config.yaml
encoder_norm: "batchnorm"
text_encoder_positions: "learned"
shampoo_beta: 0.99
Rows from block 6 of the image encoder, named by matrix and row number. Each number is 128 + 32 x the weight over its row's rms, rounded and kept within 0 to 255. All counts start at 0. After the name is the row's rms in percent of the matrix's.
# convs2: project pointwise conv (encoder.blocks.6.convs.2.weight, 48x288x1x1), inputs 0-95
convs2.0 100 [ 91 124 127  67 113 116 150 163 139 116 136 127  64 159 147 127 172 117  83 154 111 151 138 131 165  96  94 196  89 105 141 116  95 116 135 128  92 137 127 177 175 204 191 160 111 152 153 108 112 139 116 113 180 102  83 158  91 131 173 123 163 115 106 155  92 131 156 133 115 139 129 174 154 119 132 125  79 145  50 167  88 143 122 127 162  93 145 149 159 127 148 133 129 147 139 101]
convs2.1 107 [176 119 130  74 142 160 168 101 171 130 142 178 190 106 146 142 141 175 125 167  90 110  95  84 102 120 155 112 128  85 132 110 163 129 158  76 111  96 165  96  82 116 112 178 143 165 112 132 117 153 109 133 116 136  47 137 135 104 138 163 126  85 146  78 151 108 150 155 155 120 106 163 159 146 109 124 150  80 194 171 170  92 141 135 123 121  78 137 134  74 157 165 121  60 116 119]
convs2.2 096 [ 75 110  66 160 118 141 155  95 122 111 159 170 162  82 102 139 140 140 111 118 126 147  90 189 125  86 197 106  97 148 142 132 173 120 136 116 116  82  82 157  94 113 159 174 109 144 143 124 130 167 161 139 113 107 115  93 134 120  99  90 150 105  74  88 162 145  97 110 106 152 123 145 105 154 112 178 107 152 179 160 131 118  99 139  98  80  56  88 180 127  97 124 162 126 145 132]
convs2.3 097 [ 98 119 147 102 105 104 184  86 103 121 111 144 103 149 101 155  86 163 170 158 152 138 159 177 123 132  99  95 106 120 131 130 128 152 172 149  82 118 125 129 110 172 104 191 131 115 153 118  66 172 153 101 111 201  94 162 122 114 168 110 124 147 176 142 153 210 169 105 111 126 117 186 110 142 154 147 190  57 144  79 120 118  95 125 139 150 146 135  88 103 131 170 112 174 163 110]
convs2.4 105 [167 163 106 167 120  86 177 125 116  92  93 133  68 124 117 168  57  75 136  75  87 132  99  94  65  57 155 112 145 148 145 120 168 126  94 127 139 155 144 161 134 153 154 152 142  88 124 172 162 156 125 107  98 157 148 121 136 111 175 158  94 140  93  96 139 176  92 153  86 146 138  77  88  81  77 132 159  98  67 130 147 110 181 136 156 103 176 106  94 145 170  89 101 134  90  83]
convs2.5 100 [120 133 183 126  89  90 103 142 135 156 100 128  70 130  94 109 134 178 129 179 144 182  97 155 120 166 124 158 147 150 163 123 131 103 125 173 160 123 102 183 140 109 157 141  65 126 116 187 134  94 108 121 164  87 106 117 150 110 168  73 160 170  67 121 144 129 196 144 130 162 133 100 103 115 109 143 137 119 122 112  53 130 146 138 113 101 120 153 136 150 123 205 140 103 117  98]
convs2.6 095 [110 104 117 124 125 116 132  87 118 109 103 156 149 193 157 162 145 168  91  52 126 171 122 152 100 110 168 130 103 177  88 133 141 114 128 144 157  94 135  97  85 115 140 113 132 152 128 183 126 119  70 157 132 110 157 167 121 136 108 124 209 124  92 114 165 115 132 114 166  82 153 135 197 128 154 153 135  88 110  76 115 142 128 172  82 212 148 121 103 125 138 113  76 139 161  84]
convs2.7 105 [179 105 152  93  95 102 197 113 131 125 112 189 157  69 111 145  70 132  66 122 154 164  91  86 168 140 136 102 135 188  69 147 186  91 136  93  97  76  98 161 121  81 136  80 184  98 165 123 117 157 149 148  85 115  98 187 145  97 132  89 130 171 139 154 177 213 111  72 151 155 148 104 155 142 160  82 106 131 116 137 161 129 106 160 130 123 127 121 108 132 111 106 152 145 164 131]
convs2.8 102 [175 109  53 159 116 108 148 153 113 164 157 125 103 133 176 108  85 114 168 137  72 176 112 164 131 146 181  76 106 132 148 117 120 167 119 136 160 134 179  76  97  88 117 115 126 140  76 110 182 187 130  72 183 159 109 152 177 206  87 126 162 136 143 120 103 204 116 143 118 144 154 162 110 154 153 106 153 201 128 127 187 128 175 133  75 120 136 139 149 100 197 154 119 147 116 129]
convs2.9 099 [125 157 122 110 115 118 186 106  68 107 138 164 118  83 137  98 152 142 148  71 140 147  62 143 125  99 100 121 177 200 123 120 153  58  85 109 126 156 148 125 152  90 119 166 163 170  87 186 153 120 107 108 164 174 128 172  96 116 100 163 116 141  96 169 115 142 127 130 137 134 164  78 111 114 120 160 185  91 117 151 179 121  87 140 103 148 137  77 131 207 173 129 160 124 105 172]
convs2.10 101 [113 152 104 163 154  54 129 174  97 118 103  79 120 142  65 135 141 160 173  50 116 131 155 129 158 143 124 146 161  87 125  79 151 147 123 121  82 135 160  89 134 106 117 140  53 121 104 105 114 134 136 116 191 132  53 127 162 120 136 140 152 137 131 101 150 106 164 163 146 144  91  73  97 113 192 105 173 153 140 123  82 105  96 166 137 180 144  76 125 130 116 102  30 141  92 137]
convs2.11 101 [ 82  98 101 166 128  28  89 155 106 144 111 128 161 108 202 113 140  69  98 121 105  86  74 116  71 133  80 118 143  91  83 110  84 147 106 165 128  74 159  81 122 160  79 130  24 121 106 141 112 131 156 106 140 135 149 141 117 136 170 136 147  92 125 107 120 102 146 168 103 149 101 167 173 130 204 117 200 108 142 158 152 120 169 116 128 155 105 104 109 148 129 109 139 117 146  47]
convs2.12 097 [106 109 118 134  41 182  91 132 138  72 102  95 129  99 125 115 118 109 139 141  37 151 135 116 142 111 155 151 131 111 114  99  67 135 110 110 128 108 179 118  69  98  95 109  50 121 152 144 166  62 193 171 146 116  66  70 138 143 138 142 155 157 172 183  97 124 111 151  93 181 163  89 128  69 167 164 139 168 156 138  52 131  75  79 120 149 164 135 116 134 178 162 124 125 170 115]
convs2.13 101 [ 85 105 136  94 147 167 143 103 138  74  47 155 169 131  87 109 123 178  86 166  88 134 167 118 112 135 150  53 163 111 140 136 136 190 126 150 136 137 154 125 122 116  63 124 151  59 118 123 126 138 126  91 108 103 144  97 112 126 195 136 139  87 130  75 173 169  94 134 142  52 106 151 207  71 177 165  91 130 114 132 126  84 114  61 122 133 115 114 176 123  83 170 104 164 139 157]
convs2.14 106 [105 135  96 101  98 130 174 115 112 157 156 155 159 126 183  97 136 123 140 139  75 120 155 120 139  57 166  94 121 110 113 110 119 130 144 179  96 162 134  98  80 163 154  92 130 147 144 177 125 132 176 123 148 195  93 127 102 138 132 112 165 105 142 100 139 112  92 120 137 130 149 107 119 101 119 154 135 158 182 132 190 151 127 106 149  94  79 189 156 151 140 101 101 140  91  99]
convs2.15 103 [128 121 134 124 139 135 116 109 137 137 149  91 132 108  98 126 109 105 136 146 145  77 149  86  76 137 162 132 129 123 142 124  98 137 161 153 138 179  83 120 121 113 144 174 148 102 108 107 121 143  73  41 182 123 147 127 161 189  71 165 147 157 142 137 153  99 103 130 106  99 119 153 176 117 149 117 144 146  94 176 105 129 152 113  72 153 114 146  79 127 178 146  86 134 103 167]
convs2.16 094 [ 87 165  96 118 101 152 175 157 133 137 180 144  83 132 169  98 110 135 108  78 124 131 123 146 172 109  86  93 128  99 112 118 134 138 138 181 162 140 136 148 146 165 176 122 119 138 142 122 152  18 120 194 154 109 162 150  94 181  88 103  86 146 120 120 136 104 127 187 108 152 159 113  99  66  87 130  70  95 148 111 114 164 175 168 124 151 111  90 130 145 179 159  70 136  74 136]
convs2.17 101 [112 132 126 151 175 145 110  86 109 188  86 201  65  83 144 209 100 106 185 201 135 105  92  97 177 177 186 123 129 111  93  67 101 107 188 193 110  81 151  96 196 140  85 106  90 118 159 136 124 145  91 154 140 120 139  98 116 133 112 185 152 179  73 128  97  80 110  97 139 191 122 147 140 109  95 105 145 115 141 162 225 154 104 150 140 105 144 189 102 132 122 138 184 119 180 133]
convs2.18 096 [163 107 109 124 194 126 199 113 146 158  58  82 128  78 165  78  95 160 126 112  87 126 105 152 123 105 158 139 137 157 156 125  93 113 187 100 152 116 105 103  90 172  90 119 107 170 127 116 126 129  81 103 171 107 104  99 163 161 110 119  98 128 154 100 129 168 173 159 120 152  83 169 136 104 131 119 166 139 126  82 117 134 119 145 120 133 165 112 128  85 129 137 116  74 116 101]
convs2.19 102 [107 110  82 132 109 134 144  91 154 126 111  91  66 166 112  75 106  95 116 150 153 111 165 115 113  96 132  75 166 113 117 148 137 206 136 105 155 146 170 189 107 123 146 138 111 145  94 163 148 109 148 141 126 128 171  96 107 194 113 121  83 126 134 128 142 103 110 137 134 147 150 107 122 149  87 161  99 111 154  70 120 151 191 121 167 120 177 154 151  74  73 199 116 151 170  79]
convs2.20 093 [120 109 129 102 168 116 109 129 126 109 102 183 140 116  69 104  84 205 111 183 211 141  87 127 112 128 161 152  72 186 137 143 141 144  98 151 132 131 169 137  68 135  66 125 164 158 116  69 121 200  98 143  73 133 137 101 136 110  63 127 154 141 145 155 115 160 112 130 123 194 149 141  50 118 110 128 146 123  78 113 126 119 100 157 160 125 172  88 124 169 129  85 186 143  82 128]
convs2.21 100 [121 113 107 143 129 161 116 156 145  91 156 163 116 168 103 193 186 103 168 150 170 135 145 131 162  84 160 131 120 137  98 114 136 184 132 148 135 147 133 136 152 100 108  99 179 166 152 166 118  79 106 122 115 145 161 113 111 102  82 133 112 155 128 146 161 100 127 143 125  66 164 128  77 190 107 107 140 156 171 209 109 109 172 122 137 142 119 133  98  95 104  38 106 103 185 166]
convs2.22 096 [179 120 101 118  93  59 178 159  69 146 133 163  84 112 113 155  89  74 148 147  65 114  78 121 130 141 156 193 114 144 175 118  88 199 135 122 129 132 128 170 141 134 139 118 175 149 136 199  77 147  83  61 126 149 122 146  63 134 131 172 127 127 148 143 120 170 117 154  98  96  92 102 154 165  85  89 120 163 150 138  95 112 134 103 175 114 152  84 133 126 120 140 145 116 176  98]
convs2.23 098 [102  82 116 141 155 121  58 155 164 136 122 134 114 107 118 141 111  52 119 140  87 151 124 128 147  99 129 126 114  74 156 134 137 124 123 111 152 121 176  95 147 128  92 129 173 125 143 122 131 144 100  35 111  64 107 122 130 155 168  96 132 133 163 113 163 103 128 104 104  75 100  68 155 170  99 161 193 125 149 108 120 109  98 152 139 160 132 131 134 144 131 119  48 135 140 144]
convs2.24 097 [ 76 171  90 124  98  83 104 161  77 161 169 177 127 110 122 170  89  76 151 111 161 171  87 108 207 120 110 152 162 168  80  69 149 175 152 206 133 137 175 160 189 123 184 112 108 151 152 129 139 164 111 188 177 137  91 149 150 121 115 157 145 135  91 127 126 123 138 135 138  74 143 125 148 154 135 101 175 176  97 135 171 160 145 172 163 144 125  74 101 146 123 119 109  94 100 128]
convs2.25 098 [ 42 110 159 134 108 132 139 184  90 132 124 134 132 176 109  99 153 153 122  97 160 140 124  67 121 105 164 164 100 131  94 119 108 120 161 151 128 110 132 119 174 108 150 129  96 144 138 108  85 140 126 104  16 170 103 145 171 154 124 152 114 153 101 143 102  94 183 138 141  85 143 121  32 124 157 171 159  90 153 103 154 144  77 125  95 178 113  78 119 118  99  57 157 163 136 127]
convs2.26 100 [ 73  53 145 153 176 119 117 127 105 126 140 146 109  78  70  84  94 165 145 109 124 132 143 149 135 108  64 156 124 182 126 191 170 127 111 155  94  73  85 170 100 139 170  65 119 143 115  54  67  75 149 167  86 148 124 132  86  94 198 151 101 150 141 131 134 227 212 154  80 142 140 162 115 125 119 109 161 111  93 162 152 170 138 102 116  98 185 177 128 128 146 167 100 144 152 196]
convs2.27 099 [137  85 157  91 120 143 113 137 162 207 138 119  94 101 124 136 136 152  57 153 181 203 139 155  90  91 150 174 140  93 156 108  71 124 136 180 185 193 119 143 106 178  82 117 126 105 156 138 125 128 104 122 105 129 113 115 114 102 118 156  59 184 140 111  98 159 163  87 131 116 104 151 113  58 138  82  84 101 109 131 119 188  91 160  77 129 182 152 124 178 137 117 102  87 112 108]
convs2.28 098 [ 74 145  90 105 168 108 155 116  75  43  90 132 101  97 146 146 138 146 157 124 105 151  87  90 159 141 131 178 175 105 118 155 176 117 126 148 144 127 146 133 170 116 144 100 117 150 149 143 111 105 119  63  98 154 152 122  73 181 164 125 104 198 152 177 134 119 135 139 152 153 158  93 141  73 101 175 155 112 132 139 120 125 165 112 173 108 107 150 158 161  75  19 122 163 174 111]
convs2.29 096 [166 100 151 153 100 127 115 136 136  53 171 141  43 117  52 150 149 178  94 145 134 133  87 166 160  64 134  97 128 146 115 138 117 128 169 141 150 155 117 141 162  79 116 128 134  92  75  97 127 153 156  92 159 145 110 109 122 138  88 120 120 125  89 188  83  53 172 104 164 138 138 167 206 159 114 125 163  98 123 144  86 165 139 126 164 119  98 114  72 115 177 159 166 118 164 118]
convs2.30 100 [ 80 123 186  92 120 201  84 109 177 182 116 151 118  87 218 161 150 138 162 117 160  94 179 160 168 149 129 108  70 101 111 155 163 160 127 129 118 143  80 109 136 158 165 115  94  69 132 155 147 111 149  54 167 101 112  98 108 143 158 194 134 113 110  59 154  95 178 112 132  84 142 182 127 127 136 135 114 138  71 118 136 126 123 122  88 149 177  45 162 125 140 151  94 166 171 114]
convs2.31 096 [132 134 116 119  84 151 114 131 121 174 129 139 166  96 113 130 119 103 114 140 165 130 100  80 141 137 135 154 158 143 165 130 125 145 127  96  86  86 127 167 199 109 145 116 117  99 185 124 124 124 158  74 138 160 113 147 121 146 118 150 148 139 101 165 128 171 118 133 103 131  99 209  98 104 148 114 144 104 166 161 135 108 153 135 143 100 122 161  92  84 123 125 114 130 137 140]
convs2.32 100 [176 146 116 163 156 135 168 144 125 108  91 144 111  89 101 109 139  55  73 123 106 144 106  86 156  88 110  95 195 198  83  98 103 127 113 128 147 156 184 144 163 199  92 130 191 143  57 157  79 157 108 119  75 195 148 123 135 111 165 139  96 167 113 143 111 148 131 146 134  82 107 115  93 125 156 102 171  81 159 112 135 142 114 121 104 169  99 153  63 144 137 153 167 139 154 126]
convs2.33 106 [170  91 165 137  90 153 187 117 168 121 161 197 112  90 130 116  64 109 115  80 158 148 123 105 117 179 154 141  94 102 145 119 125  92  79 119 144 107  91 129 103 101 202 140 198 172 125 105 111 150 171 231  98 141 107 139 123 110 156 145 110 107 159 161 127 154 142 178 191 112 153 115 131 116 162 116  95 199 139 101 196 128 164 150 190 122 117 169  77  84  90  99 110 141  91 118]
convs2.34 100 [123 187 136 156 159 106  96 113 103 148  86 155 147  96 106  88  90 102  84 134 154 136 157 130 123 115 156 171 154 114 105 110 133 111 137 132 133 132 146 142 171 135 113 107  91 131  96 136 137 119 133 100 121  82  97 171  84 131 121 151 161 151 104 142 136 148  36 164 155 113 105 113 189 131 122 107 152 160 132 157  80 119 104  96 141 149 100 116 167 175  91 158 134 135 114 132]
convs2.35 097 [ 94 147 198 111 140 130 127 147 131 148  91  74  85 114 117 114  80 146 155 191  90  94 123 140 168 151 117 160 158 134 154 174 183 195 105 123 141 130  44 131 122 162 109 112 105 151 157 146 109  79 146 180 188  87 159 125  42 113  93 132 101  92 166 210  71 131 104 169 160 109  21  90 157 108 194 118 118 121 142  86  82  70 154  82 128 148 144 128 168 156 114 133 106 168 128  99]
convs2.36 095 [203 126 155 147 142 143 138 134 108 141 154 193 122 180 105 154  48  84 151 184  68 155 204 205 156 118 140 128 101 109 137 139 173 171 165 173  66 157 139  98  61 135 107 101 101 119 102 130 109 104 158  93 156 134 108  93 120 160 120 163  88 115  86 133 131 190 158 113 140 123 132 100 108 140 117 143 149 154  92 164 138 112 172 164 115  88 151  52 169 181 145 141  86 141 139  86]
convs2.37 103 [104 101 142 135 116 166 141 103 166 114 211  95 120 102 108 130  71 189 144 191 116  83  89 158 176 146  97 101 137  88 143 153 181 104 133 182 142 151 158 150 125 112 139 161 114 134 141 128 113 130 121 118 122 137  49 109 134 139 167  99 121 127 135 101 105 153 125 142 138 106 140  58 153 130 122 186 144 145 123 114  71 141  61  92 127 126  94 156 124 128 152 142  68 129 134 110]
convs2.38 101 [ 87 112 119 140 123 149 173 116 170 143  80 120 134 119 120 141  92  88 184 160 133 180 206 108 121 165 121 133 101 157  81 137  70  85 120  87 162 178 150 171 124 104 109 161 138 135 136 127  97 131 144 151 129 159 140 142 128 121 203 153  80 108 144 110 139  74 202 179 103 131 118  88 141 175 134 142  96 139  72 156 173  47  77 104 168 124 106 110 149  75 129 185 158  90 141 127]
convs2.39 104 [177 127 124 130 192 132 139 161 202 113 139  97 108  88 125  98 162 122 122 158 125 130 116 157 152 135 100 122  91 121 129 132 124  65 136 168 153 113 164 106 136 134 150 157  95  62 118 143 145 211 122 188 149 182 175 101  94 136  79 170 149 157 155 165 153 186 103 127  79 112  73 100 112 138 152 189 133 123 120  86 150 157 120 109  96 110 112 113 112 149  62 105 142 168 115 168]
convs2.40 097 [116 138 139 128  72 133  95 160 146  79 138 174 135  90 166 125 181 100  97 149  94 118  80 163 100  93 115 122 136 141  88 129  75 156 152 138 113 122 155 171 136 197 114 123 178 113 170  85  92 104 117 186 117 112 164 159  87 135  63 150 120 141 105 150 131  71  98 217 150 159  84 115 162 142 126  82 121 101 128 131 167  99 112 132 124 111  92 119 151 148 130  87 123 131 117 124]
convs2.41 102 [138 139  96 121 101  76 136 159  93 150 130 103  93 156 115 148 132  83 176 117 165 160  98 114 189 119 147 179 120 125 103  88 126 107 147 137 103 118 174 134 147 165 105 136 146  96  95 140  99 196 145 183 112 151  99 122 172 124 116 138 116  86 110 142 143 123  61 149  85 166 129 126 136  99 156 141  81 169 126  52 161 106 179 184  76 197 157 123  72 135  96  93 140 148  99 136]
convs2.42 100 [116 146 137 171 162 110 140 125 115  90 197  98 197 190 131 126 132 168 130 105  65 127  93 146 125 170 211 118 137 164 106 113 126 131 183 123  98 109 171  67 110 136 180 125 103 185  79 157 162  70 180  86 109  80 107  79 198  85 108 155 192 115 158 115 120  83 133 142 104 178 114 119 173 143  69 107 154 100 113 132 129 140 129 139 167 156 162 149 109 144 127 166 115 116 162 123]
convs2.43 104 [111 146 177  80 146 152 191 115 135 123 128 155 146 128  92 107 136 128 103 149  94 147 144 142  95 110  99 180 156 144 162 110 134 129 134 165  92  93 146 130 115  80 155 182 202 166  93 124 146 169 106 224 100 157 124 164  42 135 177 112 153 132 161  57 136  75 167 161 100 104  78 102 163 174 139 136 145 128 144 178 155 185 140 136 176 109 144 107  95 166 141 194 200 113 108 162]
convs2.44 102 [181  98 105 100  77 134  96  97 135 114 191  95 107 121 144 128 176 172 126 162 141 131 135 132 133 155 127 183 120  99 113 118 137 159 122 129 155  96 140  98 120  91 111  75 154 154  70 150 113 160  88 147 147 150 133 113 108  91 144 165 169 134  81 139 140 207 178 112 107 114  66 154 137 156 198 111 159 154 121 186 144 128 164 117 114 170 101  80  98  65  99  99 157 122 174 136]
convs2.45 100 [138 115 196 151 141 170 114 149 125  94 101  72  72 124 190 153 150 122 121  70 139  85  87  91  92 128 110 120 152 140 169 176 133  97 116 153  61 182 178 137 134 189 132 154 143 129 112 126 137 134 114 162 182 134 196 142 115 129 174 161  91 137 156 101  55 148 133 105 166 181 117 124 115 119 141 160 190 196 152 120  94 142  44 141 120 153 119 127 122 125 128  55 107 139  95 146]
convs2.46 108 [137 168 105  74 145 160 111 132 156  48 118 171 134 135  85 191  75  94 140 166  73 133 126 180 167 122 107 129 149  65 101 121  89  95 129  94 128 124 126 186  64 156 154 139 137 123 131 141 124 102 171  72 127 161 127  69 119  82 131 177 105 118 168 205  80 108 108 173 129 118  55 197 112 104 120 145 152 109  81 149 174 160 177 166 150  79 137  91 123 120 116 241  93  90 179 158]
convs2.47 100 [147 136 118 133 167 131  87 153 147 116 149 125 106 108  92 134  97 140  97 148 165 147 140 152 105 125 132 122 154  91 149  83  58 125 119 158  75 136  64 153 138  63 134 147 142  89 199 139 196 145 117 123 131 139  85 121  93 159  98 152 141 115 123 129 144 138  96 134 121  81 122 189 149 117 135 142  68  81 125 103 115 136 153 107 164 110 160 102 124 229 125 175 173  94 114 107]