{"dataset": "photos of plants and fungi (iNaturalist)", "encoder_activation": "relu", "text_encoder_width": 256, "text_encoder_fused_qkv": false, "text_encoder_positions": "learned", "init": "torch_default", "optimizer": "soap", "lr_schedule": "step", "adamw_weight_decay_other_params": 0.01}
Rows from block 12 of the image encoder, named by matrix and row number. Each number is 500 + 40 x the weight over its row's rms, rounded and kept within 0 to 999. All counts start at 0. Numbers have three digits each. After the name is the row's rms in percent of the matrix's.
# convs0: expand pointwise conv (encoder.blocks.12.convs.0.weight, 432x72x1x1), inputs 0-71
convs0.255 103:478441451480433447502568460471486456547466493496507518466427481488552422513430483450503497542482531462491469466439526516480487490544536531436491423477501510558536478503435448445449513448540518493574530565554518536509
convs0.256 094:534431439463536423530461484455516499447551474507523426519521497538519483477525520508561573478493545451519479449490522485480476475487530477473502524495549488433537487477542471562449487473539534407407546510593488471539
convs0.257 094:509543555533447463604479554505503430511520511482499500487562453470502431502454481503481486533434551482467486415415481450414527544527467525464566470491518509518461537510504572515478529480430566496498524502491477467534
convs0.258 099:522538500425544437472493529518542505518545493488496479485506462561484496439520565527451403473525500472584450543530436525498530499495515486512525490542516467479593485514436516466541570504517577451509542458427512510567
convs0.259 100:527494480506468508525532486535455451536542430413479541405540503389477493467475469491452464470483532473530555522512500408492555497503408534463489459505474522456483429509530522437487470544538473494438496468538496511480
convs0.260 097:504488495586511449487533494515531502487550494535448440492493535531486533506473438496463503522501524505455566501427443488531503544452547515500400450535523466560544477484505512473597461612480471441509535510448479505553
convs0.261 089:492449435560472583528490465506549524454588392503464455512484463500443475507446476516537533494488527536469465498496455469531530503563519511480461597468543411496442472509443580500481510510501474518467542506531506488490
convs0.262 097:493512459501518528513474514512497556556528510527437506451574469498530477516462530480558557577467480494453472473493473462484494467431434455494521474558499491476583530569467457567469492564482468503612465436537489458524
convs0.263 092:459467559473481435572567581514458492492554533462541519619525510572505459456569520537495483489563470538494424498508455549529474499524462556531497560473495516553483549476477532521484519489536552555501481496497495508453
convs0.264 091:440484501550490500558505538421463517558417474521470537567524506488505449439493491546500474458484417501552494455428515474491500480489572501420468497477475435447527502495430589553469498555492533515514483472510557497497
convs0.265 093:515510447487439504472461504452468429468498453478529494533501418457481490554468493517441458487483424433553390469526461479480450541465501527542517488538517449513441501506498555443527480506408509537442509472496543493557
convs0.266 085:548514527563542527459473454452496491547484518462582611499501567429474510499496530447441476520491561460506437522420500522485568492452447504447542512562452494480478477514514478505472490547546520447444522498531464457520
convs0.267 100:518564515468524582466468451489467455499536550495488519537461525493481505538503506515553486533510460504525503496546544537517446507423578447535434526443437530427486535510541498439503521492488461518462514456425616452507
convs0.268 104:472492547465501577530525443469507469584436492481418484494516524576482562505428532454515511497479497506447431445476513512485481550483460478565552516519492552504528565507462516574485480554504521447534555476551516574507
convs0.269 110:443516503534567514555525518546515557448540471440459495560508490474545494543451463489555516525529539581525535521540545501546522559485487510578444543502538510567525509433515459450445493457507445437466516551504453459540
convs0.270 097:493456551487532451546460568496522543518538494532461570487487478482499535447532453452512448507482512495492514556511553436514497566483507432535534551424533456472452575434501543438455518509504556515448518408447487507488
convs0.271 089:518480543541551552434514489466527600534540509478515509575444524451466510493562479480497556495457508475507519512504544499507554418521440494495470533546461532607583481543463497477524517590501505509515513568527514483535
convs0.272 108:453533485506562482557481399415540475488518527531437525526515481547511531452497550486550464452511483590508559509489503495471547459534488479446573482417496482464549550467530505542564503473491555476419471498531506502524
convs0.273 104:474556526462462511568549567530587535433508488532479571508521488443503456481442505479463510550526494525468477515379471475531510462445484534498534544522451528517498495457549494509530426463535498517453502422430476494521
convs0.274 094:436502484475474506485532514457488556507520552416499458529578521484521536478537493531514497528508547571495506430476541417518575469531495538535434519502504480436519396517450589441564504508496471496457488486473504555511
convs0.275 099:433466562451435500543484494472490513507573448468460466462536531490479472486508542542490445561430507567438524567471563529525477565509464501486446485433468479529454444490518561541488466551532526471494489557549456521459
convs0.276 083:471572438548545481450436450532527459498539450483519461520469489518490429451523517574484571479489487581536428515457485540494474546491512545508559505530499496434539500530520468472489552538545532493506467499405564451480
convs0.277 095:532483490498511498533558459522477500555441454493512551488536591463493506472552550517541547462473454405557461499498470487601508468561531424513512501540523443546492537472474514486453489503452461521557518481526499444585
convs0.278 098:498480551555407516549579471566469532523528441488481504529454453482510480539513461456512466521484475443480587478403553528416482532542460486447523485533526548505491553462460494497512474482547471494538576537493544482487
convs0.279 097:480570452572536459536431450444537513453524518479463538455549499551497538446477500489497436475448460476551466491493500529524454512450470478473550473466505439486422489548482468540457532452518552515502419442488499536422
convs0.280 101:530510461529491580504531562474548552501535543575478491532519518508514523509493540446560506476538469523392502551529465566530481516504455507557530445488548463476491462528432417499435463485557522539518505439444528450492
convs0.281 101:479523506535440495466481441480506513458450485549573492543459501561505489565493482569535563505473528489498440472476538506496540468566494438458439495578492519435464463522460505548431500476465535559531510479492479507618
convs0.282 110:520488504552482521549526552538467466492565541501573491563448549452524477504486475454482505592502423594505452490464487517494496430548516500464476524485452501493488469456476581385470515450512504517508523462514560513466
convs0.283 097:511478483488538559515491434481429440501512538487446449526498448485422495481465538398523432470588526507536561510471462521515535518489482527507554562519500509517475551571552531417476494551504508452476522444468547520507
convs0.284 105:529556564453506486443511497481488527540479494527514511531490487533508521454496460576533595490505431502469553493443442538503465464493495408457506435517460416528493542561582515417494473518420471460517513490499481503524
convs0.285 100:501511541535518515524492509580528443494516526534473479505448442495572564497450473520431560431474443541503503453525489547530428508540556524511546574504479535571527518537460547520427505525508472467530539508473599480513
convs0.286 106:502511529456533449545519515532467501486519425469543521490507543554571442485457475459528531534477495513415454553569473525556427504523474505482577534466455566466502551477505560491519484460430480465561454500457456563506
convs0.287 109:520577553467515509499477485485543491484555530559481482586462578490457462579533526496488543513574514474465454449501463550525560506538510474441548538436508516478389465475484502526554486481465544525481519542464447517531
convs0.288 093:544513505418565518551505470521601513567514526463471557470476530519467471567518451519448504554506496498453486515450533516496503581480493544504491495422498452571505508522453572496553501592490481534555556506486530488464
convs0.289 107:462454429480496557550517441517470465531492437446464477518455518475603544510474526445493436554504517542493460525499487455472490540433431505466473473500451516542502482476541532517461471404491541438497525517445502477418
convs0.290 109:561482480477535536518445495505537551471510551480474513487436568507543515424501553547582580516511534498457512571553508491525535412484530481489472519567536451503466507499467481540400502527525509435484508558513542464461
convs0.291 109:517601474498527537505510551464403469564528508489485520494438511492512483460495479533531463521454498504456472461523549483527448597503571500429437421545537471549554500515497474494530507544452441437536534468487477519526
convs0.292 104:531531423454572450473532481472506489581536512399553417527518511521442484501500586492516573539522554482567526441460434533490500504506572530540505511511507489509463504546457471503520535467441436540482489505501501516485